config.yaml
arch: "mobilenet_v1"
model: "masked image model"
activation: "gelu"
beta1: 0.95
adamw_lr_other_params: 0.00098
lr_schedule: "step"
Rows from block 13, named by matrix and row number. Each number is 128 + 32 x the weight over the matrix's rms, rounded and kept within 0 to 255. All counts start at 0. Numbers have three digits each.
# conv: pointwise conv (model.blocks.13.conv.weight, 512x512x1x1), inputs 320-383
conv.282:184122092141132140150133096157090136123091166066160100101138121148061119108166163072071159152128134102188153132172152159113136140068119132084140142106122107096100129133108113128077161136070115
conv.283:153153079120151130125150131087157089126122136173166129151110122180095156095104125178084114163122069124082155133100086203130106161126144088090099091171059105120089169097150135115157161173104116
conv.284:104127106101128106152142157173180141101072089147138155161145153117170118142138151108114128142106171126119109144131128183110155138156142085120119162146091137133131130119146135119113164131128143
conv.285:114196109145106115135152107115117137123107121147128130104137118153125061159140116112096103120144151156115153137118122127182113102147131104131180213133154108171152151127110145117129134143166070
conv.286:072183083115181107167109169097126139109116134114120089133181092164148123113165157193101113169128126159135101077055147123125131135157125153133179106113087064107103225105094120119132141072118069
conv.287:110108125125086130140093090116160144121189165190148097102094138106095128152169137094139112105127066077064098119142110116169190130133114141119062112154130099111112124072124124100163158137137107
conv.288:136128134103152115133130159157142146160152148148172083147125127160147167136164163072099107169156197135104088131185128087151120131151105097167092138121157117161171173148146132119139139118151138
conv.289:093159159079088085136144147108098084161123170079064111136156111132186106104141119130104174107093131147100120171123130154149182167098167121168186109156170154117132134165139144100052050090146122
conv.290:101148115154080121112134132150107105132121108132175162112145084102151136124117160113091069142113162121136100124179104146149093161137163152157138083075157144096115115155146137155127140150117104
conv.291:101179134123123142137129168183159101120148166157120133143090130115159111124110231124159146150160166174164114122148117106085136101128142100134112146046115078137107199108118111118166124143126106
conv.292:152096114149136127118135109159112165154097126107102128119123116160135096113158135110135103134135102145098188119112104101142068102121145091095130139139142119124145147105133174163104145144133117
conv.293:101069142082106110131153109097132158136139129076095112142141123149145144140108112154114146194116163081096090112163183154166094146132166161127069160080168097169107083122110137172138108073078111
conv.294:150098149123120181123093116130168103135105120139151138139115144133089168142113152168128107088152158092117123113098151139162146101083086123120118101133100071131202090164108149098142083134149076
conv.295:130074113140113141157150121066172164096141128116142094160133127106125095139107084140106093135111094117147130135099148092123132148106139148112144118154081136140161155145118076078125103146101124
conv.296:101148127114113063142092121116120136131143104113143169040086198123211147194074168213147084105135156117121144123140133119077081118167167120089132144114151167095134134130149161143117152106151130
conv.297:120144119135137157021132151121146117152160146106075129068143170089133199158104078159132134144126186165164131131129152153126110114207119161147092102150138122081146060120117121119053089136160199
conv.298:109113153137100169117134119145140166115103125115140131138134124139139082126140157145097113037115179134207176116105124095130107120143129136091191112140150154149121162120149149136060134096152148
conv.299:127176084170252107140106153144112053121114111107142158105107174134078033121168105149126070100170119133115112060072177076100084092090075127040155168132087051120124194100172094138087104074179089
conv.300:108107143172130146102148114191113109161072126172085133120104121150148137129113140197142090122116116109097118087141114068144162090118129162122205142167131130145105167161111127093133157118116116
conv.301:041122108108185087194154139125107125144122130078162128153094122132105122135117112107130153099161168104113100134105124157115050138075158145077085156149114085132165102134132134142089150153131114
conv.302:101146116142135098118101158124119155104165098110145173131066131143106126103096122143136113131118110118104128125130158121130172121094106140147122129102123098087150108135122146147160139130184100
conv.303:160091144126151103158123159176121096158114137123130173093057065116180166135182119058094171142108133176171105178102118118113087118161181096151129165152128111072122117134169148126172127189110141
conv.304:137158140159092092163136128119102103131087098138139096120113195139150075122154201108148069135108094159164122158128114198112136121156148160153120139171147099123125185142110165171120133132140116
conv.305:080131056122157162093109147088139162140121107061122150075142161102091132113120134124123155148081159133153120169150146125196172104123125141162123152095127125108157123108094128194112137116104113
conv.306:138134123135121160135108183111156096124173119122176128099139103135129139121109126109101159181166071185151138109112123105124103115148114105149166147152103121129191150124125126119151106149125081
conv.307:135104116151125152111139123180175121127139118115133147185153152159168167085119142094090123127135106084106098131165072103119157139083092103125107161116098096128169077116073120113115102117160122
conv.308:162092134153168128131083132165127077168164088137133094170129096177113140148119077101118063119131131154122103065138113102140142127095118059123074163158099116094164080077114137070186157223113085
conv.309:107107100103120175107095097157133090139132148102043156132127126142037152161113120124174102150145160153153138137117178113155070076150120115140180066131146065116130193122111108102110134100140117
conv.310:106140095123127140115096181129160136087122162165137094112156190099125129121127129111142118115161107126121130120171172108123119123126142128139111149123166130066134157128154134115119116208113103
conv.311:139104106142060087120125128139135069113115153103121114111153111151119113081110126162138109117085102131107143115112096170150170095140141145108116112094162135131083120145128172150080115177137086
conv.312:113170149150154102110149146166107199067125103094128162136186131130141117105148181163130119182151084135125202129105127097097101170123136135162179088108100130184103150111108147131084125097187170
conv.313:146141117131164128046080156047169144162157178172122103112149142134124046131135129170093128081115102171083092203072059099118070126115193163117109132089097098212122073076157134174137084140101086
conv.314:120172147151128090118082200154148215093158157082063143133134155161163112109085111255122199109183109141067159090150194148041121125153152094172155060146128121097168129057074124153226146168164138
conv.315:188187112115131121185095127095150140164133110125167129227137142156209096169141115077097162099105115111155108101170137113108151121133137060107174134121099152178148158118092084107108198094155156
conv.316:173124101131120128084089144164098130167090159164127114112108082166126010138096138084106083130098117083151046116113073109212125134114167143141178142181124073187155071101101165145126158209064126
conv.317:126115130145086130171134079146133135126072133139125071134179117110182147127158127143097107110100189155135132141097102109119152143140153141144163135085147142178115159128139117113134163096151142
conv.318:151133146102120124135139125176153080137052187106133104134138122101125146113143127102092143102120137130115146115127137121151107128122128151135124114108136092146114103099143117071105148067132135
conv.319:101141172144123101090097123142173173182085108139095153124130133115089116141115161109131124092126163150133073127111104051153117099130152157185166111079116078130149091079112100143095107159100115
conv.320:163171126132111133123176134184133154144132132173136109175107068169122130114106086157140124098116131106159124145141127115114171109110087079112138168107126100181179125121124133123120127127141089
conv.321:132121124120140087114099078207105150125137095085166174166136076141130102098138165106157131190083112103143095106129156146113115110138109167149158158191112078131089091123112155123128136188134185
conv.322:164174117154167120180158135107116129103140132164105123123146124184130072177139087133111121091143180123125122137085139108098107158125130100117151115084142120115107133155133084109127144104120115
conv.323:174126173182147134119140115122091097093125146126123089150125138136077120132145128152087095127136147116102101124128147124112072146121152141099117140138135115140106134118174144122099157138139103
conv.324:113124157102159088109145136120128166123129082134109150127101172077153094160115080130136150151077113128130134094099132120147101130114100150122106167157121120143107194148135130138104142092092097
conv.325:112184110143170107074154144088076175160131097128114116103131156091163089103151099129107111083117118126078095106105120102118116096054110126112103072157140107120167118105095137137169105102178089
conv.326:128143100121121113144136124128105128122089128128159070125149145143145151115115091120136130143143098164149133128095142144140128122121156134175092125145147108116098128129083159162131153107117102
conv.327:132103126144178121081153174107183125114088100086082107086111114103127114158085145101160173063191143083111120097108099097117104145142125125126117100193148113124179147182153142111147127067177115
conv.328:118122127124146106152081127117128115106136136090098088133113161115123128114128129119132108125172119152115075116126106136043132145146080129087108136113136047156162120129162093121111108099135151
conv.329:099129156112153126125115126132123152113123136136150154144182145131128123062128132117123152169121127136132148132133141082085108101139114159149071152153155104094127123107131121143086174130108119
conv.330:186139152124119161120122117123139118132105134189119118109160111105114162149095126140120097136178175165075125061127144118136112175120140183133122080109147143104123104128088105124185089116157134
conv.331:089148132131156140108144184138097082097163099160056096107159110129131134136123165179156172138119108117125101127168136105087116104117104116137146093153128170119129081153140187105117065146100144
conv.332:135144128123161143125133140137106100121132119126110113148157146131072106119195106108118179133153140158174171167129137128127084128144190135045203129132129123108105109127160148150202121119118112
conv.333:159129105162101164079079108087101137102119085133101175126124111096116150096153139147127165169070140146105150093113115127121161099087104107124157070170137144187132116148110144178110157137091092
conv.334:142189095151150192106100142093094096163098121097063097098144094114173085148184111118113136173163099158143119129100094095083163152171071176147132116146171171074143150172128096145130172123101137
conv.335:096103062108133128128116092120129120072105091080125225143138075129157202171128129210127171173148113118119096157214154125146162055115142054054046143146117126103130226122111114148128126068151059
conv.336:121161135114134139138169181102143095164143113162156175162150104076141137150141152131141138086121144138087120160101092111166156103138150112138121114094171069097138133155168200139086110139111162
conv.337:130132126097188078131123105150127104111097105128132102055118145156145144135089132132153135112130138139176141146133115106124114101108114112109142124104167140162101146116134132157122081085136123
conv.338:141215093150167108134089108175126078085117102136154164134092106119100140080139135157113149092123091097083155155154053124198109104123099121143105164158209140175105106133177130136181107115105145
conv.339:150133137133162081093153197038127103117156131091146147112095132082149223120122126138105061099133163129176096160155111231109205094178146105058058078111143146101138090092130147165098110144072144
conv.340:109128137150139102105090128106125175162174156138158156145106132089164149100118078122116156159148160125127094072118157156137130133116098161107094156204097124133132193073074106076074167164098159
conv.341:084102114135112119117079093106099079132174118173116118081165113149140143149110161112135108132108106138104142138144057137116161127165122111096107087151130144136139182074138131088137174130130097
conv.342:119129088141087115106136151062146119119133143106141164102198164128127107118119204135112113159095166092078162146195129148094089120073152128161103051134173175137116095110137151095101104144137088
conv.343:142167097151110120167155079127131154167155124134151113128122118133128127168133068108150176100101192095091158133103107101148039115100117137136140162087139171178105132175143107117113133124144092
conv.344:132109163117168141121121066107117052111147146112122170179100149172132129110130074119123129118199109115116125134135141117115113098114114070114093153139159114155161189148159113124202115147135125
conv.345:118118145097151123157141081132099116159108137157143145167156177133147139097158152154105140127125119131101122150123068154151108125121128130162133108200110089186164108106116098168150111110091147
conv.346:086081124140108144133121148104100109159115153118135174167126126134112133129150107119156082108136121115117149124123096125146077134169149111154085127115160150139161217134097082118157146093152085
conv.347:119130113137065077161081136171085141106135109102166107147132093111124122133087099122127048079195133121076081140163110123098100147218156148071108119004111103144152110099142100198151116129169106
conv.348:152079107130141156158130139108152165096129115156149117109130135065105112107134063092182137131112158203100139103145084120124139137138118157112123166119119044061170126062102042135153047095099163
conv.349:098114088148089125111143123151067083115182162198155145090100123111148103141088131160114077177124096125118113122079132145142157110163091165118179090138176109137116074147120117135123121128151150
conv.350:059111170122132094154211153123176153140181110042149118121168153109173079119141137199159199110145161145110207077079133105144168121156114133161092117115104059082127129206100119117167121141119157
conv.351:153130115136118100096112134094146082108214108161126137109196111103129210093087100119102118136078132107078149094202062149162131143168116109184141106163150047152140159156142166118091097125163152
conv.352:110087131100128157145086137108111132125110130104129152175151115105120120087137098140151094101128120105114121145112114132136065115092148121138114099133157136176105153107130160090157080123106138
conv.353:129157134115173159181100128107122122141182137079119065142214182153160128179117129129071128110122116116197072128089098124205140155103204162130121164130124131126157103119162090139059113116150154
conv.354:098030149107126137130120163078151093147191114165102152082140150121123144175130123077128111170129105090118128112127116126136137130154146090142148115098167146124121172109157148120140162070108099
conv.355:117163119078101083131169118124148138116157121140121107119141141133113126139119112146131111144131136142122163124124091166105063127159133141162105066101127131158103078165120106136113119182116137
conv.356:156104131127124137096132111186160117137177139163159162142126164144104173131128065094135119156084116108149157153138127130091132114167139109132115148133079106137158115122111100142110119123100082
conv.357:129165123163109106140100147114115169097116192106156158135140131129156122160123085138086145096170166079116090150166128169083099096142119123112098114136111163112126135116165154120105080146136107
conv.358:099172098133174173115111197101125102130080116168128118128112065197098159095182215181111119147111093143168111128150111125167101121150139173105155108131139163173139104070094112132192155160098181
conv.359:141063150134114141126061096077132140135132128139129150121109114127098120118157096146070121134085115089118080140157162143156097123122124101173159109093070110146087118061164141118146161110138131
conv.360:134149125096123124135118137077098140134120099167114165126105108125142089133198142098107122128123093129076138135151141123114096110156152158064125105129127116120113127104178095159137121119164104
conv.361:131136103138155076155183071141100136100126120173189128119134140131065189139150144111115117112127161139140227110032104098076100101108111152089157096120121195106177106128113137169106143035145096
conv.362:124081151118114155115139102130121144090116132158105089192075117151120032114122103199162161077094094123133135211073152159094084133135141157118156126172112134146125150138123117129128126144187070
conv.363:133171063079156113181105153120135098155095139117077197148184138110131095149105142115149133081118180121143123121095090150150074089133133124133151120142125068132119162134170154074129062077171117
conv.364:109080086153112162100184119148106112152134164105092101106136141109113152151138181135113152105168107072127117111141171153135150117151117130115140185101120090090124143137153155152117055122148136
conv.365:075118107191082138091092139115109176156113156128115152138075127118109146149142115092104122101118132147113122167154108121110132144147116098120101142116118096136115117131126104110144104053114118
conv.366:076058143068145093157149132145115142130198105080120065137143136057154180104076145131103107135201098102146138060137143139059093135190103120110146117131148128159114051132139135219148151155152159
conv.367:103137130138123091137135064125135127119124104140127156126115175124123110152128104124134135126124142111099114138146119142106114202113141123103102140161124113127079131086130116140129110085125124
conv.368:110103143129165142126117148137136142136175160138142132113177128086185152127098153165109119164150123104106133147064162085139166100191138119152112212122154140155133130132115085112121123141112130
conv.369:071114077166079144151150131156078149136164094155132117160138139179108170083197147119084100111161142147125130088138095120120135160133142124055133146079130070128127146181083106156116108074159080
conv.370:155118126149135138097115112098088157129112125107121132106149108132094115157132123112146117095166118037158119108103099103119134124114121208128090159087126075095163109091152117153081118110116134
conv.371:111190166092140132117159150070156120199142107122150132182140103130137043105092097111110195192122222113123004144125159140141144103152173117073062089093141216154098132153136158092141147037165036
conv.372:104167141097126123165093134116124167104195098107164137141061120120133114121080125148148149174072195169150197127098168116117117148137134106156119195161131098111109187165127079121173129144074153
conv.373:122151130118157116135147157148141124142154085172121140124110144163193070135093114089115146151091123163124095074121111108160060143106080142083184125131134140112121160197104120132103159207096090
conv.374:134139128104125143128151124051136135145109101208107178133137116120172160107129107127141131113081127162182192135134150119193116144164131102140161124120080088111149108167104177084121146105122156
conv.375:166089106168082079124118161014175110133255125113173132161130092138158113076105120164118179061152075170092184129129030129092070130058173085138095152145104182135100108101071113090136152179111126
conv.376:172164160115149141122174141158140143131125126146101127150153108175192100121102180165157149115097170141113105135177142069153119106157127146160161098074111081125139137146121139130140162168082081
conv.377:151081122123110096157076167056140122139066135124142070127180144123177134109099119125112034083085099145147120139106148156129143144157074131107149113170092145134111132173122135104115191148121112
conv.378:109137112138159147250163131132140082145133129147127150114129150134129053145153155207131080158095119142091170135098113184114107169156144106117113095064172136091146163107139171130133127105154120
conv.379:139129067072123065148147107176093183128065112102097125098114158171081158142118179134154152255067143115087177080100156139081099154116162077180117115100102115161119104223117095109152196122121082
conv.380:107127119194196181141048140148097096142123128126114123147124201143148084171166062112141127170114130133150113072089155180111103124094146174077093125136140118120124114122146105117155143138146167
conv.381:146157155139086131130129137079127160134164173097094089135148134143107144170121176162112090106123119133113170122125193060116141155140124120124127138114135120143063155194156112178108095110100104
conv.382:123091102194110153125169111160097128149107130150151121102161154165113134124103110127101133059089051099159118156141140122179105086134115090164077127169093088098098121136083062125165088087111162
conv.383:092158166119145145138080148133138148122118123127127173074140159123076221113127132139189144184112151112132145195114128141190137149145125146141113137112138102131117087110115128087165146105138132
conv.384:154124076150122154108102141143199139152165127064152158220158156086095209120166119051081117148112047107127114118126105116100074047052111139089097128086142138141118122062135155121157116143141086
conv.385:096120179116169190123046126137148085092151116123151103149227127195137117126110074129104150097099151184142178121099136125125081026115158158153087093120156100163177175105157111149165141150105120
conv.386:121108155136167143143098160145121130112202147126131095145133065100087140142093167094110119134105119139177121113092103144107178105135127129125156213149160099142090135137067195155166153097114123
conv.387:089152154118111128136179159162169108090097098169118117100171146099107139136147242120141127124126183123128127136110156107130094106137141136145121112130080131103126205144130166063142097201120130
conv.388:135229102194095179092099119139160173091110133106151087137094118106126089136125105146086151172142148127118044085038044099255089092169116064169157182091150128141141152075114084192130163118100023
conv.389:134134148105104118145115217117107095118106087162117092152120139132056116167135070136123096119103161126124106125156130116097118136102113154123158117177114110155111116103154107109148145146133113
conv.390:099092103109093120053164131105126147068125139147103157140105122144118133152136113156133110188198133135126124136116139128147085137097109143152078059131130119117100131140126154136167081110149115
conv.391:101141121177131179109171150129140166097145119154136094116095135113134112147137117125096071141193189173171141153233177083136084162123151133164133191070135107146118103074129157094142072100112128
conv.392:116140127116105155151089122124129111194107129169105161170152162126142099192120140144165132129135111153095102098150096237158191087152111081079179109117158075120081184106153162129156126127122141
conv.393:115100200106146078104094092169091142159141092149169057098173137108124106105146136184203134104088172147149098137155096086083094124178093118177113101094090106118111150144114131080133156058094124
conv.394:093064138088140098120122088144150114129121150108146111136087061113075089091078184248152038075141127095160149199167099153195098152107220156181118166157181135191145124150099125089115100121039106
conv.395:131081111139141141112165097156154145119120120121131155135105116179080132113118140128100170107125111136090144157155103177122125172105145104142085148122213159139215213074154119183162115137143129
conv.396:120136126104136072109097091166143100111085109198136082110144145137077031131165148121110092149134135146101156145119120103109099159147121125119122113120134088167104120132108143111151137131135098
conv.397:111200122122069138101180124100101161199164123154099106109148099167069079157155148069114119150157139100125074159143145146171122140201122129085055154115114128119113127179243114149075158163133133
conv.398:143127086144142150115209144083110149188143133062088165151105125129129114176166101140010108097140137199111098084043170139076122134107116107158121154116139115127089136150115091110077179126134149
conv.399:168127163129086136155094135132126099178197128150137145119077162173150195099121125119133115129155115119139135138094156113069126061137129175104167102133118066181128114159167136178173149105133067
conv.400:110185091136112149104155127135119046145135189117087130144173101127090126145142149124159085137103134118124116159139118119104131112108111141139130138131144094150075167112123148119098140101152122
conv.401:137087120113089134080118148118072172189108138088106132151137108144130070131149131123122126131086157141157086091140130135098086104144088151111106091118104084145077156144182161139153132099141094
conv.402:120112162085107112157158123142147112131147099106128166180061147133190145110095129172138117124098148145199148101080105109175114118117114155100203173109115112098126103194115076121122140099123138
conv.403:082111127128118178088130098112074118117123081108074103125179150125137119129115126094104156109107131119080080132110114156108099156135128148070104075122137128143135124137147136159182093111127158
conv.404:122139148172166148127129109144120156110112138101082128157110119135178119089118089195162092167139080138119145065091138191132178161129141071162174134120193140161114166149110075128203080200078122
conv.405:173113120143106118128117135094153166118063121166088120130118125100140143125144122140107144149132134117107136126135116106135118158119118124186130128125140141117119106159127204126125127074103123
conv.406:153181108131157115145098149098095174109092138113121119127119152104136119136161173141159143144102138147124140118190109162104116116077126113132161083152147146140102144113132091084158166091168170
conv.407:162163120150112133120114135150075119122140082104124150142118105145143125127171177100155119151116148104126132140113145142164141147118165114100108158109146126160089112104159100129126119100151132
conv.408:139144198134121147134115135141146126103117144193119153133127119154129094197173140178168149077156185075158140181187134110162102135174149160126173155088118173112105096138166118106082105134128210
conv.409:124159120078061119158132104121152160140089166204116148197138115164174227134154171139164077114138168036160135109119047149085146116098103129149125055055183132152071170112145179094120009123140167
conv.410:131166106080129134155115114099073175136178101138100120193149139126140094080158131144091034052106132169113143166126086142147106139127139072130151058191178146174130119136141109162135146116162180
conv.411:137094122107134144137116108105111138145086165147096157108164135128134110098142118111120150166087152126131157162128080081113082116086144156134191134084130146168076138102094142110119145127087135
conv.412:173160141104127130164136154092132133150143159139090134187098067201121153131165172136166176090105102060113168145195098127024131178103065092137156108095059138127092109113138122138128200088093108
conv.413:078094171155101154105154145196073114078196109152085110126142117101106110141106181183115130139132131110160128146121080117125121122138143157113120099135218127132206136126154086130149140145140096
conv.414:101160094149144154123183094108153111102106157135125125152148134142066128132132136129126115175147124105119166094106160181126133145100089097125140104158156177122183171101084144154137082187125072
conv.415:105160117124086119130090142156157158145167124101127102158148114114137072145116109103103160124137137157147141172208121136119075143137088131120131062120136106095123141134130118138131096137086109
conv.416:124131134121101117158136143148143137107138108083211187143085149124165134154098063116145142098191103116104144109133118106150102120128121140121079131156143106134144123164088255094095159067144128
conv.417:173157130178105119180145110095155113113155177113103093142163111128118188109163107119228127111137133111144131097124075111157157115091183142146095117104128084111155170218121104167141122119107140
conv.418:122154137121134145124131119172123132163142091164096129123102117109121110113133143156152128131166141148139120130165106118141121104124098062143142144157146111129158114182131120139124158120133113
conv.419:135083152094112127127119124131106119130134167174102135125132087172127107094133171135133134168124115166115136110116151161119131153107142174127127112121175141115152130144122099152146105145135109
conv.420:102255084164116161057234094076111130178134108184109135145193088114227128125159169076194252149132157130123141087093097126215125178133189098190137192096178217104137195115104126089099213126113161
conv.421:124124134147161105090122100141158061147120144133142133113092108118143107124100142093125135097130154116176152110128142162180130121158099159127123128086181104107092131098119147153146090154132093
conv.422:119129111145139108086156098149159092179140111147137108119109160120158120113121142151114089109137125122176108142127161148137155123067087117217144117105115116168120140081096120113081092109148108
conv.423:145065086108068134106162173103119117136104130116171101058163126143117162133090052085133199190117147095046162109166095099146156120116150213101107121163066128120155142093151099112061055159117116
conv.424:126106138092146122112112098122114138178180133113100137061127116123110123107150144125120103141139111111199109127182104156166113103136113090119152141126095133134144090117105166123178120135122128
conv.425:137148101154165186111136128147100101137166100113197113106157109135138205077055155101138138122093104139121091123115127132114093117110113120160118166082143133122125090118118118111128173102127128
conv.426:136113131084144075119163083112123156114141174119114186140159084124152094171103154111150137154155113117126120142123125174098172108121123202102094152104110095102111166124146094136111111160141136
conv.427:167064152109148128130120164126151160091118122098132165142116151155157140115147091149132133098131103166085139175125160108079184091113139094134095141094132057155152187112153159112170144047138134
conv.428:096128159129085101115107159255135196120069154132053104092162069056115091127100125117126093150098115135145105128139100170132110153116132147080141096128172211116120156140099237114104093110100094
conv.429:152139139136147153135102143105120107096099113141148118123117153175138158122082057132115113117149133113119129134184070147172088139132135142141091107119121141161160096146170127126118157084136129
conv.430:111064139111129104125103125066137178122153129112146149157125112106142144102125150122134117151096125160143145124087088071129108119139143130115139133118124105120118117187110126152097156137114156
conv.431:172164125136143109075092130163199158092127168118210094255103089102150095131147094127123092129112107151167123040158096121117106123082029061097119081061110158195125144159070177124216075071129122
conv.432:090138125107103132158106132137130134116131140114133129140127106122135136102102062133139110077120172139137149093130073103098128145110108126129103102163085150097134114153123150188091141146130126
conv.433:135158140128122135191118123071125123116125116104082090175146145118143107131097103044127109065122116133111124117093125110123144089123161107154193192162158177104176144180124076135123115087163131
conv.434:139142123132057125125147131134108134127098211111083162176074165096087160137103115146128151100155214072247149077043073148061128112101140116130104120131101210186139111089106103116096084080108174
conv.435:140117163150143136118118078082149108160126166122149090138092125136131085114132124110121116119103196055152098094115151163148148096157099130086144133128136092126098160114142111114126110106100159
conv.436:127145141101167113082225141102132124158153124161097165136076092032200152090142143133160111086073110121110102089158124090129144129093109090047162191121129255103124201108131142095116162113213107
conv.437:142137146101193065132127131085133180125060124125090098123159190106111098094121055148133166116176153118082129122149133174162122058134182154187183119082064142101113107135124133111090124100139144
conv.438:148122134127190162114128125117179079145167164141128063076106150101138094118109111101153074098144094151119131186154088146144108154073098094133105111129112066148139082095073106149124064170153179
conv.439:107126141143167195171122171098110141147120088123101102194133123133055143143118092095149170155145130155131163123117090086213108079116126173130094126186096173167106112174127076132135182094078180
conv.440:140131110143109139106154154150171124093113147094139131131131113118135114144144119157146138127070128123119186108137152105148130164086054114144136133130125106157141124163114113163129177117146156
conv.441:112105135160098121131061135119155181109123113149124141175100110142165121136086122131119187115153121147135120158088136157151152129170141140161116130124111200088109214130122183131141107147144122
conv.442:155075126159125125133119101114132128079214099152107105140130153145095154081095107155143107154146100108141126148136180213123132103124139106159126112115197130147127154122122111142094114084146129
conv.443:122169097154137145150124094156102106114200100067077132152115119116138153134120154124115080095135144126119097147135140150113122148132146174105081110088103079095173142116166100107139140163120153
conv.444:137168121103088122129161162118085137161144112136112095121147122167121087112142031107146107120144179180081105145242148160195176125123141115160185085158172077166110107100169180139132136131094088
conv.445:157155114165095092154190138116110148102133109105115140090100066136109165143124110150104202155131139150131187148081120128120128115128172155081162112144174081100152122146101077148143110104125138
conv.446:119097132155099129143084123095100157125141129111107151158137084126104127114086060114122127178153161111169104116168137114121120110099120153143122073130120167168089159086109164140133075160126177
conv.447:149071148133085147105148116116119086132186160135113165125116116148129140158120097110096124121184120102116144145176134177126126118132129168082138114152138128162105105142146161177133150131156094
conv.448:133112175165093129081127151147168190046162129081156113154110107115124115159122138097149072129131132089228108090160171138153096090137134132165160114169123140095125110130110141137129165115177136
conv.449:086079137104113133119086144120123116102153155053134167140122115171148107146145144086120156072131132062102081089151122143157096084094138105137155131109162122151085046162133131130106153121161138
conv.450:099135157160164128150106169168125134095120107153160080140127166177101087089165153138112122179158126080143105122116131184158182135092127138089160083140043101138139089107141143159126186126069117
conv.451:147132109139103145174081136161140155110189154146144075106107129170116137142170113160055170215150124155112159185122097137068050101172153119061113139094114123179126129110109124147092113145131169
conv.452:081123159092116175128136099104125141104086108112089152099127112130207081129099128096114085144133082111098101090133111134136106151096157125145146128121151091084115103211130087175114114088210091
conv.453:171102108165125160117170113105154112121172133133130106107170137140140133141151115140154162145130118148116170162116132148133142131127137128166119141114130161125124169096122154079142118118133136
conv.454:215086157135118167110153131130136032124104103073080123168143126132146144160153155088103156083197026141172175164117125159101163180202163167105118085154147142102066179101186098188074130107126118
conv.455:125154164142115174135122142047132092100161148129170154181152154129169097068154159095059107163091175160145129159088112145192143121137126084172146120118136071136082140106193094155094127074134138
conv.456:148096079137113092111166119135131182094092154147136140110070168166113143131123127136186116107145124137079173083103118112116165130088152168180129155166151081154137110117120172089183131135122081
conv.457:108072174196096129129107125051137162127090078134156128205174146198142160124096094134144196231123143124103114126088144130178151139109138152120183171123107216112127135086142102113128114134124053
conv.458:102097135169072146117232141109134102129105107125112209116181100105167162108125109190143135136156121135131180159101102146128089133179185127145118067151107103116122095129126176143058162160137092
conv.459:098174050142149103103132113135157107114090102074104136137118126165118112126105049149091112100155126168091098096175164086118066150092086114121149119089124182129167140126102070160181111110175114
conv.460:129109127143165123124118152157138107168142112118132105134139130147108125125098089107136093114131080139150119134115142133103157142089107105145141102129146171104156127144113148099163131138125134
conv.461:140169112111183103100128182134145127194124143126142112088102101112067052087127127122152179112146115094122106127121090100101117136115150151140100098130152186137116177162137122127110105071120149
conv.462:101119094105087141090125109080178089161132167195084190137192147123149172113120082172067161068128121143147141136140162149094141143130095149206166084104174054095162167117135124255079055108116128
conv.463:179093154105138157147098123127186165100141122162237109241142125095066059104122108136108081147179164185083124087100162128123122111098121109168106106085126084104126099100112104111084163138123095
conv.464:132092116117125117143151134170113130154174124181149104130139104156125088146155184112137143137139169131127137150142060120145135158097134148119121081099127081165153133128127115091113180136148129
conv.465:090156121109113131109098077141150137132098114119108140100081123130118188078113135098159136062063103110133159124037124209234078105108097103125096110137100116067168153137144081160103124132178168
conv.466:093170113105125122145144079094109109190116137204033168063103117099137074092192073112156068125109082085150081129147069200149122122086109095203157117107167126170114109099124149104129176084093175
conv.467:123147110094102142113127126115125121152073133152142137112116123118129093106110137129142191156081152105129132108079173136127127147116142096129120140151099198104105119158108136145150140089151139
conv.468:144163122113101142103109130140111096149126112130150120141129131138206142125147181163167141078099144103120124142100115093121193136125107111091114165111097136069137152158107151123148139139100094
conv.469:102055131119182117142110151173082137123114114158203128178100110152138112139052077135097115188079108142145142170088114180132097100111148153125112134148044095110142162052119100096119128112133047
conv.470:092095082148095069127088111081086156107115103125096170076148129124141123106154084111168109178124119174117118132098145132122130160147130116169124092160119142106134144146142122124133196136127142
conv.471:124116117115138105138134087229105153127146138151167107161147107089149183138118094149187099135139183128114148136080118112083124143135144152149086126099165144062190110168106090129110119169107101
conv.472:120123129133105152128111103123128126115138100150121140133139101097124147090156073102132140119161176217142123151134138064157126117145151083128170109107137129130147126112165118090157165100111119
conv.473:152113132115091124087077155169089139140051179132072105112101159128170095140096132100088097155138152134159148138139099097101074107121105162082135122126137108157128105113119117088173083108148146
conv.474:140061102139174078179193178195138107174178142141063124075142165115110091167096119104016107150095145126046128127146166115171135100173121176208131128116121117126114213168104075118165121088159125
conv.475:134237167160141133137149124084134116113126115144160128149180148104169171142117105069118132089166157139098112113086100111118111106118145088091118074115155155150126178153120116132145095114169125
conv.476:160148117192095099164122095121130151146126101205141147141152073113082104142107160116143140132062089159126131088110142152127149106091110114124073116159097102119121106129117118131168092111114125
conv.477:059145082127167057086081158109117124142085141135114102102122112091130086119080203197125165149145196150115165079129132162135125110129170099097126080129139183106158190150046051119118131165108122